From a checkpoint of a small image classifier.
Model: 3.49M parameters, 32-pixel images, arch inception, norm groupnorm, activation silu, depths [4, 7, 7], widths [160, 240, 352].
Training: muon at rate 0.0043, 3200 steps, batches of 64.
Rows from block 2 of a small image classifier, named by matrix and row number. Each number is 500 + 50 x the weight over its row's rms, rounded and kept within 0 to 999. All counts start at 0. Numbers have three digits each.
After each channel's rows are labels from the 100 images, of 14976, where the channel reaches its highest value: "top examples" is what is common among them. Only what is clearly more common there than usual is listed. The data: retinal OCT scans (Kermany 2017).
# r30: branch 2 reduce pointwise conv (model.blocks.2.r3.0.weight, 40x160x1x1), inputs 80-159

r30.11:445460417411493446541427454451483506489525429546548504530540509570526527463497478600561483490527528561483573479532501518516357443498444397473483482478541452500497509634456524475504501610510461509432510531536489477502444477466507457482499543
top examples: finding: choroidal neovascularization

r30.4:487524538417547552596482525527539476429558452473463532471502528570401461504538477601409517552497514489528510502564475465412443486486445500422494450506505506488448540492513552483535494490514517509543497503532505534494572496561527520467494499
top examples: finding: drusen

r30.37:505460417505479421395465636488459520569485533488452509630458493537438478519586482476554526516492442539477526492502447388431551499464488478548499465464467451481487512516484385467522517512515481510508466511529532497415418462553551541528509545
top examples: finding: drusen

r30.1:488530423440487449493422361417547476426549479518525511484529537544446491441512506463536521602478457508489444517515483534527521516485495438482489466528448486506470586487489484486565538540520530476560516508496561493545563485487524496517503553
top examples: finding: choroidal neovascularization; finding: drusen

r30.22:485525509572455457401495519498494540547445477492448433472452465509577585523514538511469526526499500507517528499464539581570407483488454520512476497489555478552487522525471502502461560546553457566497537486622445457451370462524556518461525490
top examples: finding: drusen

r30.34:470455495592524581391467467507556507397480411455458533515503429515498545531521495618429496458490512539491516557474523513585544494439506511456473464480454505512473530491480605479524511514500514497567484479548521465496473504534503493409525561
top examples: finding: drusen

r30.10:450477507477498542518465584499503437540490512510545544521428527547455497462487500515583504549564503578470533478505484527536487447485470504494568504420511463489499551575461515480494512599490454525422591474453499468547442504434597594454480663
top examples: finding: choroidal neovascularization

r30.13:537403544522511517480553498472524502553483495533413507561471478516494488490517537512463517468549488548450475526424431501513466475452465513530528478505385442432511402492512435534479499482473399499438498497503542530522440519526506496479482477
top examples: finding: choroidal neovascularization

r30.26:508536498458533487584552538505500456500480430397511404482543518525441481502435509624467498510477546574397598595535500388517505596481525448479446440546506505413518524545583501490528484532483405449545478509410502517464476521510470467520463505
top examples: finding: normal

r30.23:463489516631486528572587408553488514427555492507456536502537511452511432533542507626426520460490477446487415491458414462493555563508511509516536470485448521550465507445515490549614514535540423545517497492569457411503380505468464564473450537
top examples: finding: drusen

r30.18:521593451610509485518534534446371498409474493608503476466467433515468457542537503548438485495458550486484497572620411470568511517520473374481442546454488519452537509455473518504571478553430413538549544531623511428585503481482502539481505572
top examples: finding: choroidal neovascularization

r30.5:530484496437498419488586418459502539467488537467468464540514530473430493413547492519444543459543507431459466474634461428540506472494550467403445508556502556504517474483516581484497465499479473564510547544496478468606401551500449503520486496
top examples: finding: diabetic macular edema

r30.6:561546581513470448607532504517489508521563496471636505469452427540382576542521502394455498457462480470396499487498477485458526469517509545532530492472483459505499521430494569474507525510495458480570514502457437482518514475423538520510480541
top examples: finding: choroidal neovascularization

r30.25:540527505628528548521595599477549476479577452521436502542500497412584485524481516546475532454476439526439507595496479601499528512456485531472537430551408469525550499508497577458448555531513445530526506482467457490619379548464501528473466587
top examples: finding: choroidal neovascularization

r30.7:518472444447455462534534450483456519435525478397507475504547472556422513505542510555479562450493459579486551501432527437483536501466520450502542467466441463525480416483499490461426494547538502486480484513539507431477447500497473417587486500
top examples: finding: choroidal neovascularization

r30.39:438549454465537452491455536493597451529470523458506451405434480554529563419494482452541517431505489468509505462475503563499526486579528470528526586505540487502475587555508477489505511564458528549443508477461407425436466543441462518400504577
top examples: finding: choroidal neovascularization

r30.20:542590469441491571448530497429475481513522511409473475454531463567515491477464462482457455483470536573483578578448406470543473605535480457471465484534512538521521455439566588514501559472502439445660474519479504481555472497461596568579468570
top examples: finding: diabetic macular edema

r30.14:528447520422523449503485517540462436416491505509518468458417528532521537548570489461515511531508480474462465465428527736456571576454554627442559470568497484446536438443540583523499478547473431525550501489528461447512508472479513501437472575
top examples: finding: choroidal neovascularization

r30.9:580550496538532475500486481476518484497513475384564366540494530566499466475492502608484562656474503505419521573396482411540508586484577410517435466545484529581513616447511492487539520447478512476527479524554478463542448439463494457488528541
top examples: finding: diabetic macular edema

r30.33:480551504534543428507545516520543491417435480538516489498552491472456547522494540607412517513503534478573416468582462379458553603527462429541459470523616485488456420477500433521515462455527600503424445473499485498454485429515539560479492462
top examples: finding: diabetic macular edema

r30.31:490439530524484443470496558510444458550529491495593510539413440627460506446539564571576486504471551610485576501498558525488512471552450480561570512478566465500430531491500485493548523515495493531406502506487507486489421542497503479491474470
top examples: finding: normal

r30.27:517505460395522472483590491532523504456564445590437502492478460498571525630530465470469497420457472481456493562425411645572455465516497523452461503566571379521519426446484587513482562504552455510500534504504417478532355546483618475519457553
top examples: finding: choroidal neovascularization

r30.30:430599460317539544492485594490503426595493461457447499410485533517515533544461517438463508452435555498526487454434515425498516500553517559501487529545517442537534521480517518475548532398528501530469536494595474517439539517492483418528501561
top examples: finding: drusen; finding: diabetic macular edema

r30.12:401514536541529471539482539474456498482516552574420502554586477488522466517515505590369515533499527471396480525492446439512509533473556516478440510431443414559524509435491453511588551494509507631494525517552512443461356593587436470495561656
top examples: finding: drusen

r30.36:507446463513495455523513467488435460489455477509474502457459442547458437442458533514451520454444496546471505497519525452465530537472506396507568480534451503501514456445478504451519500486480538536543505507573483499496451470503487506542536577
top examples: finding: choroidal neovascularization

r30.15:525463534463552467475494505544466518463579434451494512456466470432489429439484488432604491493555463489421463486500545550530539400517480568425476447470478511458500438576424508471518559561503435540498563491559482430473448518476550469474452612
top examples: finding: choroidal neovascularization

r30.3:538554469502533506646520470464511495600438526480427525599485451476492456449459499427578460527474475419504509511484502484489341514484468433531487511473535504476507508542489417513574483547504511504392501470573463473424415519489457496450469469
top examples: finding: drusen

r30.29:526487514610497414461499373519570511510535442499640515451438475532462595550558557492470543435507477570452555551428527519459567502491551494542496520427445470496504532464469574518521498606479475509484487467514549484550496455481519505445437458
top examples: finding: drusen