{"model": "image classifier", "dataset": "retinal OCT scans (Kermany 2017)", "train_examples": 98430, "image_size": 32, "crop_scale_min": 0.5, "horizontal_flip": true, "translate": 0.12, "color_jitter": 0.2, "targets": ["finding"], "num_classes": 4, "arch": "inception", "norm": "groupnorm", "activation": "silu", "weight_standardization": false, "depths": [4, 7, 7], "kernel_size": 3, "stem": "deep", "widths": [160, 240, 352], "loss": "binary_cross_entropy", "init": "torch_default", "optimizer": "muon", "muon_scale": "match_rms_adamw", "lr": 0.0043, "momentum": 0.95, "nesterov": true, "orthogonalizer": "newton_schulz_5", "adamw_lr_other_params": 0.0012, "gradient_centralization": true, "steps": 3200, "batch_size": 64, "epochs": 2.1, "lr_schedule": "linear", "final_lr_fraction": 0, "warmup_steps": 60, "weight_decay": 0.3, "adamw_weight_decay_other_params": 0.05}
Rows from block 5 of a small image classifier, named by matrix and row number. Each number is 128 + 24 x the weight over its row's rms, rounded and kept within 0 to 255. All counts start at 0. After the name is the row's rms in percent of the matrix's.
After each channel's rows are labels from the 100 images, of 14976, where the channel reaches its highest value: "strongest on" is what is common among them. Only what is clearly more common there than usual is listed. The data: retinal OCT scans (Kermany 2017).
# r30: branch 2 reduce pointwise conv (model.blocks.5.r3.0.weight, 60x240x1x1), inputs 120-239

r30.28 096 [124 112 156 154 179  92 141 131 215 117 133 137 111 105 124 136 131 133 138 107  89 114 106 123 147 121 131 106 138 152 124 118  77  81 102 125 138 105 136 133 120 105 112 127 140  85 103 108 115 150 146  99 126 140 125  94 181 209 146 151 127 103 189 128 132 104 152 105 159 146 146 148 101 136 127  90 149 132 133  98 101 167 118 104 112 119 102 163  72 173 138 146 123 129 124 106 139 127 138 155 110 148 129 142 122  91 124 128  99 139 107 124  93 152 171  78 147  97 127 134]
strongest on: finding: drusen

r30.4 097 [138 111 130 154 117 127 165 147 122 121 118 108 138 116 132 125  90 158  93 111 110 134 200  90 145  84 132 138 110 168 102  89 161 109 163 101  95 161 104 152 113 125 158 100  96 119 126 133 115 126  79 143 114 106 106 138 147 158 161 118 171 147 128 128 114 116 161 114 127 124 163 162 152 106 131 147 207  84 117 123 133 124 146  81 116 136 176  88 102 180 134 103 102 127 182 142 124 127 179  98 148 119  74 121 129 152 123 140 141 106 118  82  95 153 125 112 102 124 104 116]
strongest on: finding: choroidal neovascularization

r30.19 098 [ 95 129 121 114 189 141 130 144 117  87 147 127 132 140  96 138 148 140 129  95  89 112 112 133 147  72 115 136 138 144 130  93  72 107 126 168 114 122 119 126 141 153 146  97 131 107 160 146 140 147  84 106 109 118 130 134 199 134 122 153 119 130 100 133 100 116  84 132 127 109 121 110 113 155 103 104  97  93  89  96 149 156 111 109  98 151 181 126 136 137 177 145 102 103 146 151 147 152 187 138 116 152 167 152 152 130 117 148 152 109 156 116 128 175 142 147 137 110 141 124]
strongest on: finding: diabetic macular edema

r30.13 098 [104 153 164 151 157 133 135 179 149 151 157 185 128 161 129 126  97 115 133 121 187 154 188 168 152 135 109 129 125 157 105 103 119  92 123 115 108 151 130 126 122 104  83 111 109 110 124 137 112  95  99 126 112 177 152 127  80 155 115 142 123  58 146 161  81 155 130 126  95 114 133 140  96 119 123 126 155  94  94 137  75 109 127 134 120 112 133 101 172 155 119 127  86 131 118 119 132 134 156 178 176 121 153 137 152 133 144 162 122 152 116 150  86 151 133  61 147 108 147 121]
strongest on: finding: drusen

r30.16 104 [123  88 164  93 118 135 153 144 108 132 140 100 145 154 148  97 141 122 168 132 141 124 117 116 139 149 139 170 118 131 134  99 152 130  88 115 117 141  91 132 115 125 135 125 124 222 191 142  84 139 119 117 115 104 122 137 175 154 108 129 115 146 118 107  81 100 149 153 165  95 115  97 107 126 149 124 168 103 139 126 114 120 100 142  91 109 111 116 138 108 147 136 167 144 116 125 128 153 132 118  92 121 147 122 144  92 142 113 113 149 131  99 167 150 111 193 104 170 111 128]
strongest on: finding: choroidal neovascularization

r30.57 086 [122 132 125 179 114 110  89  90 149 127 111 110 122 137 115 148 125 114 133  86 128  77 125 154 146 123 111 127 100  95 102 131  99 138  86 155 174 158 165 103 144 133 134 126 156 173 102 125 116 179 161 150 142 178 146 110 109 139 156  99 162 118  69  98 145 134  96 121 151 133 122  93 115 182 125  95  80 129 107 154 147 178 138  84 132 128 148 117 136 150 101 110 149 121 141 135 161 138 186 136 148 169 151 146 103 136 114 156 139 141 128 112 124 117 143 100 135 137 110 147]
strongest on: finding: choroidal neovascularization; finding: drusen

r30.17 096 [105 112 104  80 112 109  99 140 118 170 121  78 102 119 173 130  99 143 147  87  82 120 130 144 127 115 132  93 111 125 120 136 120 178 123 157 147 149 140 127 142 122 155 122  92 138 126 132  84 101 150 106 144 139 122 130 104 156 139  68 159 165 106 177 141 138 164 125 112 147 126 170 124 118 110  76 130 140 195 120 124 111 129  73 154 160 111 145 113 136 134 135 107 117 140 118 127 128  71 145 154 147 139 122 127 163 105 185 158 118 126 117 122 121 136  74 132 113 138 146]
strongest on: finding: diabetic macular edema

r30.36 112 [155  96 112 135 140 128 119 118 101 139 130 130 162 152 117 125 145 124 129 132 175  97 142 159 127  87 112 160 124 137 138 116 191 137 119 164 135 127 135 145 129 164  63 112 135 122 119 128  87 136  99 134 142 129 161 175 121 149  67  86 131 137 110 175 128 142  83 148 125 114 114 132 161 145 117 200  93 104 112  93 172 121 135 137 126 116 118  90 182 105 103 116 155 109 115 142 116 137 106 155 129 136  84  98 128 135 128 121 146 132 108 131  87 103 103  95 115 134 144 114]
strongest on: finding: choroidal neovascularization

r30.39 110 [129 120 144 133 129 106 149 109 144 123 160 108 163 121 137  96 138 123 115 127 125 146 134 136 124 134 118 116 103 123 147 112  93 102 121 141 145  93 100 141 153 101  99 167 132 115 134  96  81  98 108 118 122 113 140 111 127 104 153 132 168 132 143 114  95 128 138  97  59 134 101 158  74  74 112 115  97 149 132  92 122  83 125 168 118 143 138 147 138  90 100 134  75 150 112 129  83 126 102 151 140 149 106 106 126  98 120 131 141 106 135 184 137 173 118 179 130 128 152 166]
strongest on: finding: choroidal neovascularization

r30.8 089 [ 99 101 135 160 105 107 118 164 201 146 156 101 138 139 122 111 115 175 177 123 171 135 145  85 158 103 104 110 142 148 155  94 106  68  97 129 100 122  94 139 131 100  70 105 128 100 125 117 112 123  91 132 148 132 164 144 110 129  89 110 131 129 119 117  98 156 125 129 113 131 102  99  77 138 101 122 153 129 114 116 129 111 124 134 123 144 161 144 159 128 112 156  67 191  93 144 143 134 134 102 118 159 120 147 124 119 110 132 146 123 137  93 149  94 133 156 109 116 142 103]
strongest on: finding: drusen

r30.26 086 [102 130 111 153 108 122 100 147 106 150 112 161 144 114 126 125 119 131 134 143  98 112 166 128 111 167  81 175 137 143 118 107 109 133 117 116 170  99 188 132 176 114 141 146 125 174 149 122 112 121 112 129 121 174 116 113 153 138 189  88 126 129  90 156 139 138  93 129 160 114 143 102 147 123 137 151 183 124 110 130  80  88 145 110 107 136 115 151 124 142 158 172 124 121 163 155 145 150 154 157 115 181 228 137 112 143 121 126 154 142 109  91 164 135 121 117  94  96 140 152]
strongest on: finding: drusen

r30.14 107 [127 163 110 172 115  98 165 127  84 142 120 143  86 128 123 148 163 171  79 138  78 154 122 150 105 137 149  97 107 142 104  94 150 127 153 117 120 135  99 138 107 184 123 160 172 116 114 138 132 103  78 123 135 128 127 123 214  92 128 131  81  91 138  86  78 134 122 114 137 139 128 156 135 144 121 158 140  78 138 110  93 103 116 148 125 109 108  82 124 131 122 130 113 159 161 136 124 132 190 132 156 118 108  92 149 122 116 135 112 104 174  93 137 180 141 118 132 120  93 130]
strongest on: finding: choroidal neovascularization

r30.55 104 [124 123 156 149 106 110 136 129 137  99 147 168 127 115 119 113 126 134 118 104  85 122 190 142 120  90 119 142 122 150 146 116 137 127 116 109 108 130 120 141 121 116 132 154 124 122 117 122 111 117  98  97 111 107  83 144 198 143 129 155 130 149 125 130 101 134 126 166 153 128 123  90 119 109 146 194 151 102 136  90 124  82 176 110 128 133 198 156 121 121 135 121 150  86 106 123 129 142 143 179 148 164 116 129  94  99 110 138 156 125 139 125 125 129 104 124 151 123 123 122]
strongest on: finding: choroidal neovascularization

r30.53 101 [141 102 120 118 113 137 130 126 116 130 137  77 140 139 142 105 110 133  78 116 131 116 146 151 129 109  96 145 101  81 127 141 114 134 157 121 136 106 119 104 129 162 146 111 136 110 125 147 106 141 111 158  88 121 104  89 162 106 144 133 151 135  86 121 135 128 106 142  78  87 132 139 103 134 174 196 117 110 116 116 128  79  96 111 112 117 154 144 134 129 121 132  71 136 153 174 104 141 123 154 118 132 107 142 105 134 121 151 142 114 161 141 137 157 156 106 110 137 106 127]
strongest on: finding: choroidal neovascularization

r30.27 104 [147 135 126 105 113 113 121 163 121 105 164 112 106 149 120 122 109 126 122  86  96 124 197 130 117  97 130 132 119  96 174 130 163  93  95 137 142 129 137 165 129 117 129 152 154 135 132 118 124  92  96 127 168 168 146 115 125  65 177 199 157 126 168  96 138 119 162 121 115 127 124 158 124 140 117 124 104 179 100 123 115 154 128 154 120 111 154 125 117 104 121 114  79 156 156 141 107 125 130 141 146 133 124 139 131 150 136 136 175 116 127 136 130  90 131 120 106 123 161 100]
strongest on: finding: choroidal neovascularization

r30.40 094 [151 170 179 126 131 131 138  85 104 142 131 159 113 155 153 136 139 133 145 126  96 161 119 102 114 139 155 130 145 112 101 125 152 137 144 124 150 117 137  99 118 105 137 117  89 108 152 162 182 144 126 137 158 157 146 136 129 103 107 184 111 121 123 114 100  93 140 106 144 121 121 118  86 138 141 133 132 104 125 168 150 148 113 164 164 125 135 115 141 165 161 159 153 150 126 141 150 131 124 101 113 116 144 137 114  99 103 114  89 128 108  94 147 153 117 158 174 133 119 145]
strongest on: finding: choroidal neovascularization

r30.3 082 [171 120 124 114 102 129  91 127 141 117  78 118 127 142 114 164 109 117 121 179 130 128 112 155 153 143 111 159 144  96 109 112 165 114 167 130 148 118 130 133 125 147 176 124 117 126 102 166 129  96 130 131 108 136  42 101 133 142 145 123 121 153 101 144  94 146 110 180 108 131 121 139 107  87 133  83 127 140 110 116 149 124 117 116 102 139 145 178 152 125 136 111 151 136 137 129 123 150 153 164 131 125 139 128 152 131 120 124 121 142 110  46 151 149 119 125 117 134 123 107]
strongest on: finding: drusen

r30.41 108 [148 118 124 212  93 141 118 146 126 132 101 147 136 142 143 139 146 111 126 136  82 135 110  98 148 126 149 140 106 146 172  97 134  94 100 119 111  98 103 130 134 140 132 103 109 112 117 165 106 130 119 129 170 107 124  92 212 192 111 127 135 138 140 163  94  78  95 134 156 115 134 145  77 132 116 164 142 126  99 102 143 110 127 117 120 117 170 131 117 118 136 141 159 105 117 114 114 123 165 170 149 163 156  83 110 129 116 138 179 125 165 173 120 163 131 158 137 137 120 162]
strongest on: finding: choroidal neovascularization

r30.56 112 [119 136 128 168 143 106  81 107 104 103 120 142 139 104 142  93 108  99  91 114 160 124 117 120 131 106 145 103 105 110 150 131 121 178 195 110 116 100  98 181 147 133  98 146 161  97  88 131 110 150  94 129 117 102 155 119 140  89  97 131 128 122 126 105 113 145 133 119 126 139 118 146 141 120 123 204 125 166 153 134  94  82 121 157 120 113 127  87 108 137 113 138 125  90 100 153 114 140 175 181 114 141 131 115 105 113 106 127 111 121 131 153  97 130 122 124 114 128  98 118]
strongest on: finding: choroidal neovascularization

r30.7 082 [128 132 138  86  95 149 132 145 123 146 107 151 119 121 180 169 137 163  83  99 157 144 105 111 133 149 145  82 123 147 157 123 107 130 172  96 124 145  95  95 100 119 144 116 152 103  78  92 127  94 151 121 118  85 149 121 132 119 103 110 147  88  75 103 140 146 157  98 150 116 123 121 145 107 112 101 125 134 183 143 156 134 146 136 141 139 125 154 117  96 110 121  85 143 141 104 122 121 164 118 138 119 110 130 161 101 152 108  74 135  93  91 108 151 147 130 134  98 100 162]
strongest on: finding: drusen

r30.33 112 [162 104 167 129 136 170 110  98 101 128 139 108 130 171 115 130 128 113 153 105 151 135 132 154 138 159 162 121 116 118 104 113 121 117 126 115 122 137 109 119 130  92 145 144 143 105 140 132 159 159 120 115 111  84 142 137 137  94 122  96 129 125 119 133 129  86 141 130 171 101 144 122 143 140 113 164  78 105 182 144 136 131 110 116 146 147 148 127  87 137 142 129 122 123 146 129 160 125  93  97 130 107 119 135 143 107  98 175 131 121 101 153 127 114 113 113 127 133 121 111]
strongest on: finding: diabetic macular edema

r30.18 095 [143 136 101 119 116 132 105 105  67 131 134 141 130  89 133 102 133 107 127 124 125 114 151 141 125 110 125 167 135  84 129 151 114 111 107 104 131 120 137 169 124 153 140 160 149  93 132 150 175  93 122 152 144 140 168 158  94 127 182 178 123 112 164  91 211 128 149 124 147 110 142 118 125 157 114 120 106 155 109 137  80 133 103 168 131 161 166 144 133 140 138 155 148  76  98 151 127 117 153 142 179 149 159 148 119  83 112  99  62 137 129  85 166 134 139 188 137 133  81 101]
strongest on: finding: normal

r30.9 093 [139 143 130 112 168 115 166 117 102 129 107  89  97 120 129 128  97 159 117 135 135 121 121 123 128 117 137 107 141 169  72 144 104 106  79 110 109 165 156 153 121 194 136 130 138 107 103 112 118  96 135 139  92 122 155 133 141  96 112 149 157  72 146 111 130 124 113 114 143  86 107 115  72 125 123 128 148 117 130 129 117 130 126 152 115 127 129 113 143 130 131 128 159 127 164 142 136 114 143  89 133 124 102 124 151 152 146 122 135 106 132 115 123 149 153 117 128 122 133 125]
strongest on: finding: diabetic macular edema

r30.22 094 [116  99 102 163 112 104 117 115  83 154 146 170 126 120 142 113 122 137 139 134 132 156 154 121 116 141 135 115 114 121 115 103 118 118 186 109 110 143 107 129  95 140 141 175 169 141 120 153 136 100 104 107 120 181 152 114 130  98 139 139 137 169  54 162 106 138 133 161 128 137 124 140 153 119 128 175  71  97  93 141 115 102 148 103 103  93 152 115 165 132 146 128  46 153 172 143 122 157 135 151 153 142 133 140 158 111 110 176 131 144 149 132 125 118 140 111 126 124 137 146]
strongest on: finding: choroidal neovascularization

r30.52 104 [115 133  96  93 127 125  89 115  82 109 134 143 143 115 115 134 149 113 153 167 109 115 121 140 122 132 124 151 165 102 114 143  74 147 171 123 131 125 136 132 104 188 156 101 161  75 147 128 125 158 107 120 139 121 128  90 165 127 160  78 117 159 145 152 158 123  94 128 132 147 113 136 116 121 124 199 157 124  87 113  71 145 130 128 126 136 149 118 117 149 144 100  73 180 141 129  93 113 113 126 137 128 112 115 175 137 133 135 126 148 100 107 109 111 118 116 136 142 113 117]
strongest on: finding: drusen

r30.44 094 [ 42 121 139 146 107 116 117 141  90 127 111 169 103 113 140 142 135 116 107 122 129 148 124 149 116 138 125 130 125 135 124 123 148 111 108 154 142 135 103 102 151  74  91 104 130 137 119 146 135 109 112  98 115 106 112 139 113 246 148 114  94 111 114 153 154 171 143 148 150 175 111 148 119 139 109 109 169 112 114 147  98 187 151 138 111 121 106 115 138 142 161 103 115 175 123 142 144 135 135 151 109 108 157 125 144 111 138 119 112 154 130 142 138  94 145 141 141 144 124 125]
strongest on: finding: drusen

r30.43 117 [100 127 161 124 101 147 122 149 121 135 117 148 150 135 144 180 100 118  79  92 171 149  96 137 120 141 151 113 151 129 134 132 153 186 128 154 123 116 154 145 145 164 114 111 137 102 132 115 138 132 152 104 152 114 210 184 106  65 125 120 106  76 147 115 102 179 157 124 162 192 128 150 145 186 174 128 107 118 162 147 175 100 149 135 202 148 136 100 148 136 108  81 130 120  85 112 145 136 131 136 132 134  90 131 155 113 125 107 105 132 125 161  75  88 137  53 143 146 111 100]
strongest on: finding: choroidal neovascularization

r30.58 101 [119 165 128 158 153 161 143 139  99 150 127 106  84 144 147 142 105 135 123 127 111 122 160 107  88 158 155 120 153 163 160 149  91 153 203 108 158 109 107 124 119 117  85 134 104 120 121 117 153 181 104 136 119 105 143 102 128 105 122 126 116 133 178 124 124  93 124  91  98 111 136 124  81 121 114  90 114 138 119 156 131 133 142 138 121 129 113 123 106 148 120 132 128 131 119 128 127 133 129 117 137 154 104 112 165 120 146 160 130 168 157 110 139 120 127 158 109 145 136 127]
strongest on: finding: choroidal neovascularization

r30.12 107 [119 123 145 172  90 161 129 143 100 111  99 102 159 153 121 113 114 136 158 143 132 123 113 112 118 125  89 111 114 119 183 125 143 139 149 109 116 135 125 163 116 167 133 157 163 184 137 127 111 125  66 111 165 150 134 118 139 120 145 141 141 137 147 128 128 167 181 153 126 110 111  99 131 143 147 158 150  96 107 100  92 121 131 155 114  94  96 103 151 121 147 107 140 120 137 160 122 121 113 104 110 101 111 111 161 185 167 111 166 122 143 194 126 124  98 154 122 186 144 107]
strongest on: finding: diabetic macular edema

r30.47 092 [122 136 146 105 135 122 190 124 162 137 126 127 105 120 172  94  87 156 160 112 121 143 143 109 161 135 127 140 144 119 124  82  79  75 181 107 103  87 119 103 134 129 174 197 137  84 128 116 116 111 159 124 125 103 112 128 126 113 113 107 110 114 121  72  89 129 131 131 120 120 114 136 148 109 179 111 128  72 153 171 107 112 126  96 154 150 166 168  96 128 149 104 177 135 148 138 155  91 216 175 171 123 136 119 139 127 129 115 115 128 121  98 120 126 113 129 120 140  78 118]
strongest on: finding: choroidal neovascularization; finding: drusen

r30.24 090 [167 123 100 136 169 114 146 150 103 141 138 139  74 130 111 126 127 121 130 108 114 128 134  94 139 146 126 133 106 114 125  86 104 119 185 122 129 128 135 142 111 157 153 127 146 124 100 117 133 120 114 148  97 117  52  53 146 139 157 148 161 145 129 178 109 126 144 113  91 125 139 132 124  85 116  81 124  97 112 122 106 131 122 111 105 124 153 164 116 110 104 156  87 210 142 124 126 141  86 124 141 131 145 157 136 122  83 143 102 125 130  99 142 113 127 142 139 112 137  98]
strongest on: finding: drusen

r30.54 098 [112 115 144  98  74 119 144 122 146 154 136 184 128 134 138 140 148 124 196 119 137 118 119 169 183  89 106 159 106 143 123 147 166  88 147 172 111 136 126 138 126 144 104 124  72 115 154 140 120 124 149  66 105 145 150 130 150 132 176 104 121 108 104 125 104 109 120 106 153 134 118 161 145 125 142 131 207 146 112 172 156 118 146 117 135 100  80 105 142 147 145 112 138 101 148 134 121 153 177 119 134 113 142 102 113 119 144  98 121 105  97 102 121 149 127 114  86 103 108 120]
strongest on: finding: choroidal neovascularization

r30.15 100 [150 124 127 167 175 134 127 102 137 134 105 115 138 159 112 120 150 110 121 134  98 115 140 165 114 128 118 143 139  99 190 169 130 108 105 147 173 108 126 146 110 155 146 110 200 129 166 146 133 156  99 135 177 109 108 152  96 128 159 183 113 108 131 104 135 115 173 151 143 104 162 126 167 186 159 168 117 137 113 121 178 124 128 141 142 143 103 146 122 147 122 141 110 118 143 126 151 107 124 125 113 123 187 156 115 127 122 109 141 118 123  70 169 113 121 181 139 129 113 140]
strongest on: finding: normal

r30.45 106 [107 123  95 129 125 120 190 163 172 131 129 104  93 124 128 130 113 141 136 102 102 107 171 110 107 106  65 118 128 139 162 115 113  97 150  94  96 158 124 146 104  89 147 132 112  76 136 136 150 160 103 144 141 138 137 142 106  78 163 119 142 155 155 168 112 144 146 121 111 117 130 144 109 110 119 155 151 122 111 114  75  84 130 114 106 136 157 135 131 161 139 108 126  89 138 167 127 126 135 124 143 113  90 135 106 158 157 116 142 138 120 129 121  88 133  73 134 119 122 121]
strongest on: finding: diabetic macular edema

r30.42 103 [111  84 102 124 141 130 103 149 156 106 135 134 135 146 139 141 204 105 175 173  82 143 111 135 136  81 150 145 120 103 104 137 127 105  87 125 139 124 132 108 152  60 124 165 163 105 107 132 149 160 108 124 153  81 153 119 123 129 170 146 146 199 145  98 129  94 118 161 127 101 132 125  96 128 116 146 103 108 112 121 115 124 127 138 127 134 168 128 110 114  59 125 205 139 116 120 132 129 113 117 125 150 130 109 141 113 136 130 112 127 120 170 129 135 128 129 165 176 102 153]
strongest on: finding: drusen

r30.20 099 [133 139 143  85 113  97  91 129 132 128 118 118 117 145 118 124 137 120 108 118 145 134 117 124 130 127 111 145 121 135 174 153 106 175  82 155 128 154 108 143 114 123 141 141 149 120 210 180 182  89 171 115 152  89 113 166 175  84 151 132 134  95 166 129 145  91 178 120 136 147  95 101 151 141 137 118 102 137 156 150 158 125  93 148 138 104 134 101 140 101 129 105  82 146 121 129 142 130 140 134 145 134  88 152 147 132 142 134 120 159 118  59 107 107 142  95 131 131 134 122]
strongest on: finding: diabetic macular edema

r30.10 102 [108  91 135 135 102 114 101 130  87 117 123 154 125 110 143 152 111 125 126 151 159 128 164 152 139 154  92 122 114 142 117 115 125 128 170 120 125 110  96 135 108 156  79 131 129 132 116 123  90 136 125 101 160 124 126  88 127 117 117 128 141 152 162 116 114 162 146 123 136 126 136 101 117 143 130 100 126 129 105 147 123  74  90 157 127 140 100 119 117 125  86 142 177  97  95 136 143 106  63 109 137 112 122 138 129 168 161 119 147 102 109  96 145  77 107 107 134 121 142 105]
strongest on: finding: diabetic macular edema

r30.50 093 [116 143 121 155 106 126 132 128 110 140 130 152 149 128 139 162 110 133 125  97 120 164 133 150 162  75 138 152  91 150 152 176  95 116 110 156 126  95 108 159 147  82 122 128 123 157 139 130 120 106 227 138 108 122 114 144 132  91 112  92 102  70 113 119 141 131 132 114 162 153 130 125 152 129 110 137 132 156 162 120 179 123 147 123 191 125 120 158 108 146 107  87 126  77 116 116 132 127 162 125 147 115 118  94 110 146 135 136 142  91 120 155 117 125 149 107 150 124 125 150]
strongest on: finding: choroidal neovascularization

r30.23 098 [110 157 156 122  67  99 129 102 169 132 115 116 123 111 113 148 144 112  95 136 115 128 153 139 143 152 140 125 105 145 141  83 148 119 128 113 135 171 107 110 103 115 164 105 129 131 114 126 155 115  90 123 123 101 157 165  71 127 121 153 133 183 160 142  73 113 126 154 159  85  99 107 125 142 111 127 147 112 127 122 117  59 136  98 110 124 114 159  99 134 146 110 113 127 108 132 127 142 158 133 105 120 146 132 120 104 142 119 136 131 142  59 119 142 150 116 130 119 157 147]
strongest on: finding: choroidal neovascularization

r30.0 094 [134 131  99 140 107 120 159 110 171 129 146 136 127 158  99 177 152 127 156 126 168 117 113 135 157 140 149 139 141  81  82 170 153 100 127 142  94 191 144 115 114 160 131 143  74 181 144 141  88 135 182 127 139 143  94 153 132 130  93 112 123 126  92 111 134 126 131 142 151 123 125  60  90 142 137 123 123 156 178 169  92 154  97 102 146 125  95 123 124 153 116 123 160 128 135  92 124 107 145 138 123 127 101 125 151  82 145 147  80 112 127 148 124 157 156  99 126 139 172 144]
strongest on: finding: drusen

r30.38 110 [129 152 116 135 160 163 111 135 148 161 136 149 149 119 133 138 127 108 140 136 146 149 147 107 138 129 128 139 150 155 137 129 122 142 234 125 140 128 137 146 125 150 174 135 163 114 119 151  88 155  84 130 145 114 129 117 169  85  97  92 102 220 116 204 130 143  81 171 154 129 141 136 160 122 139 176  80 127 136 121 119 126 136 136 127 126 180 167  94 138 135 129 168  98 163 116 136 141 169 148 145 139  97 110 136 126 162 142 139 141 146 134 118 141 131 101 123 136 140 118]
strongest on: finding: choroidal neovascularization

r30.37 099 [134 158 109 135  71  97 134 112 153 148 123 176 146 130 171 105 153 141 151 140 116 113 110 131 157 126 101 166 110 117 148 122 182 113 128 148 106 113 116 115 113 163 138 154 123 134 131 162 125  55 157 164 125 151 132 135 141 109 120 156 138 159  91 142  80 159 150 124 141 138 146 168 132 144 117 117 107 122 123 126 169 123 135  86 148 126 136 147 108 113 113 118 166 196  85 100 125 115 109  89 110 117  97 135 128 109 125 150  99 151 120 100 127 142 134 116 118 137 132 112]
strongest on: finding: drusen

r30.29 111 [118 136 103 167  93 130 118 115 102 122  98 162 122 105 133 127 152 102 113 172  78 150 113 152 172 122  79 135 136 116 157 114 128 138  62 112 110 137 142 140 110 143 125 147 121  98 105 108 141  90 116 113 153 118 163  83 119 117 119 160 133 159 135 120  94 165 132 156 104  82 167  98 147 166 138 113  90  99  77 131 114 123 114 187 125 114 123 106 128 104 129 100  46 117 102 153 122 112 157 133 120 138 105 134 125 110 142 111 113 145 134 132 107 157 125 126 107 132 138 118]
strongest on: finding: choroidal neovascularization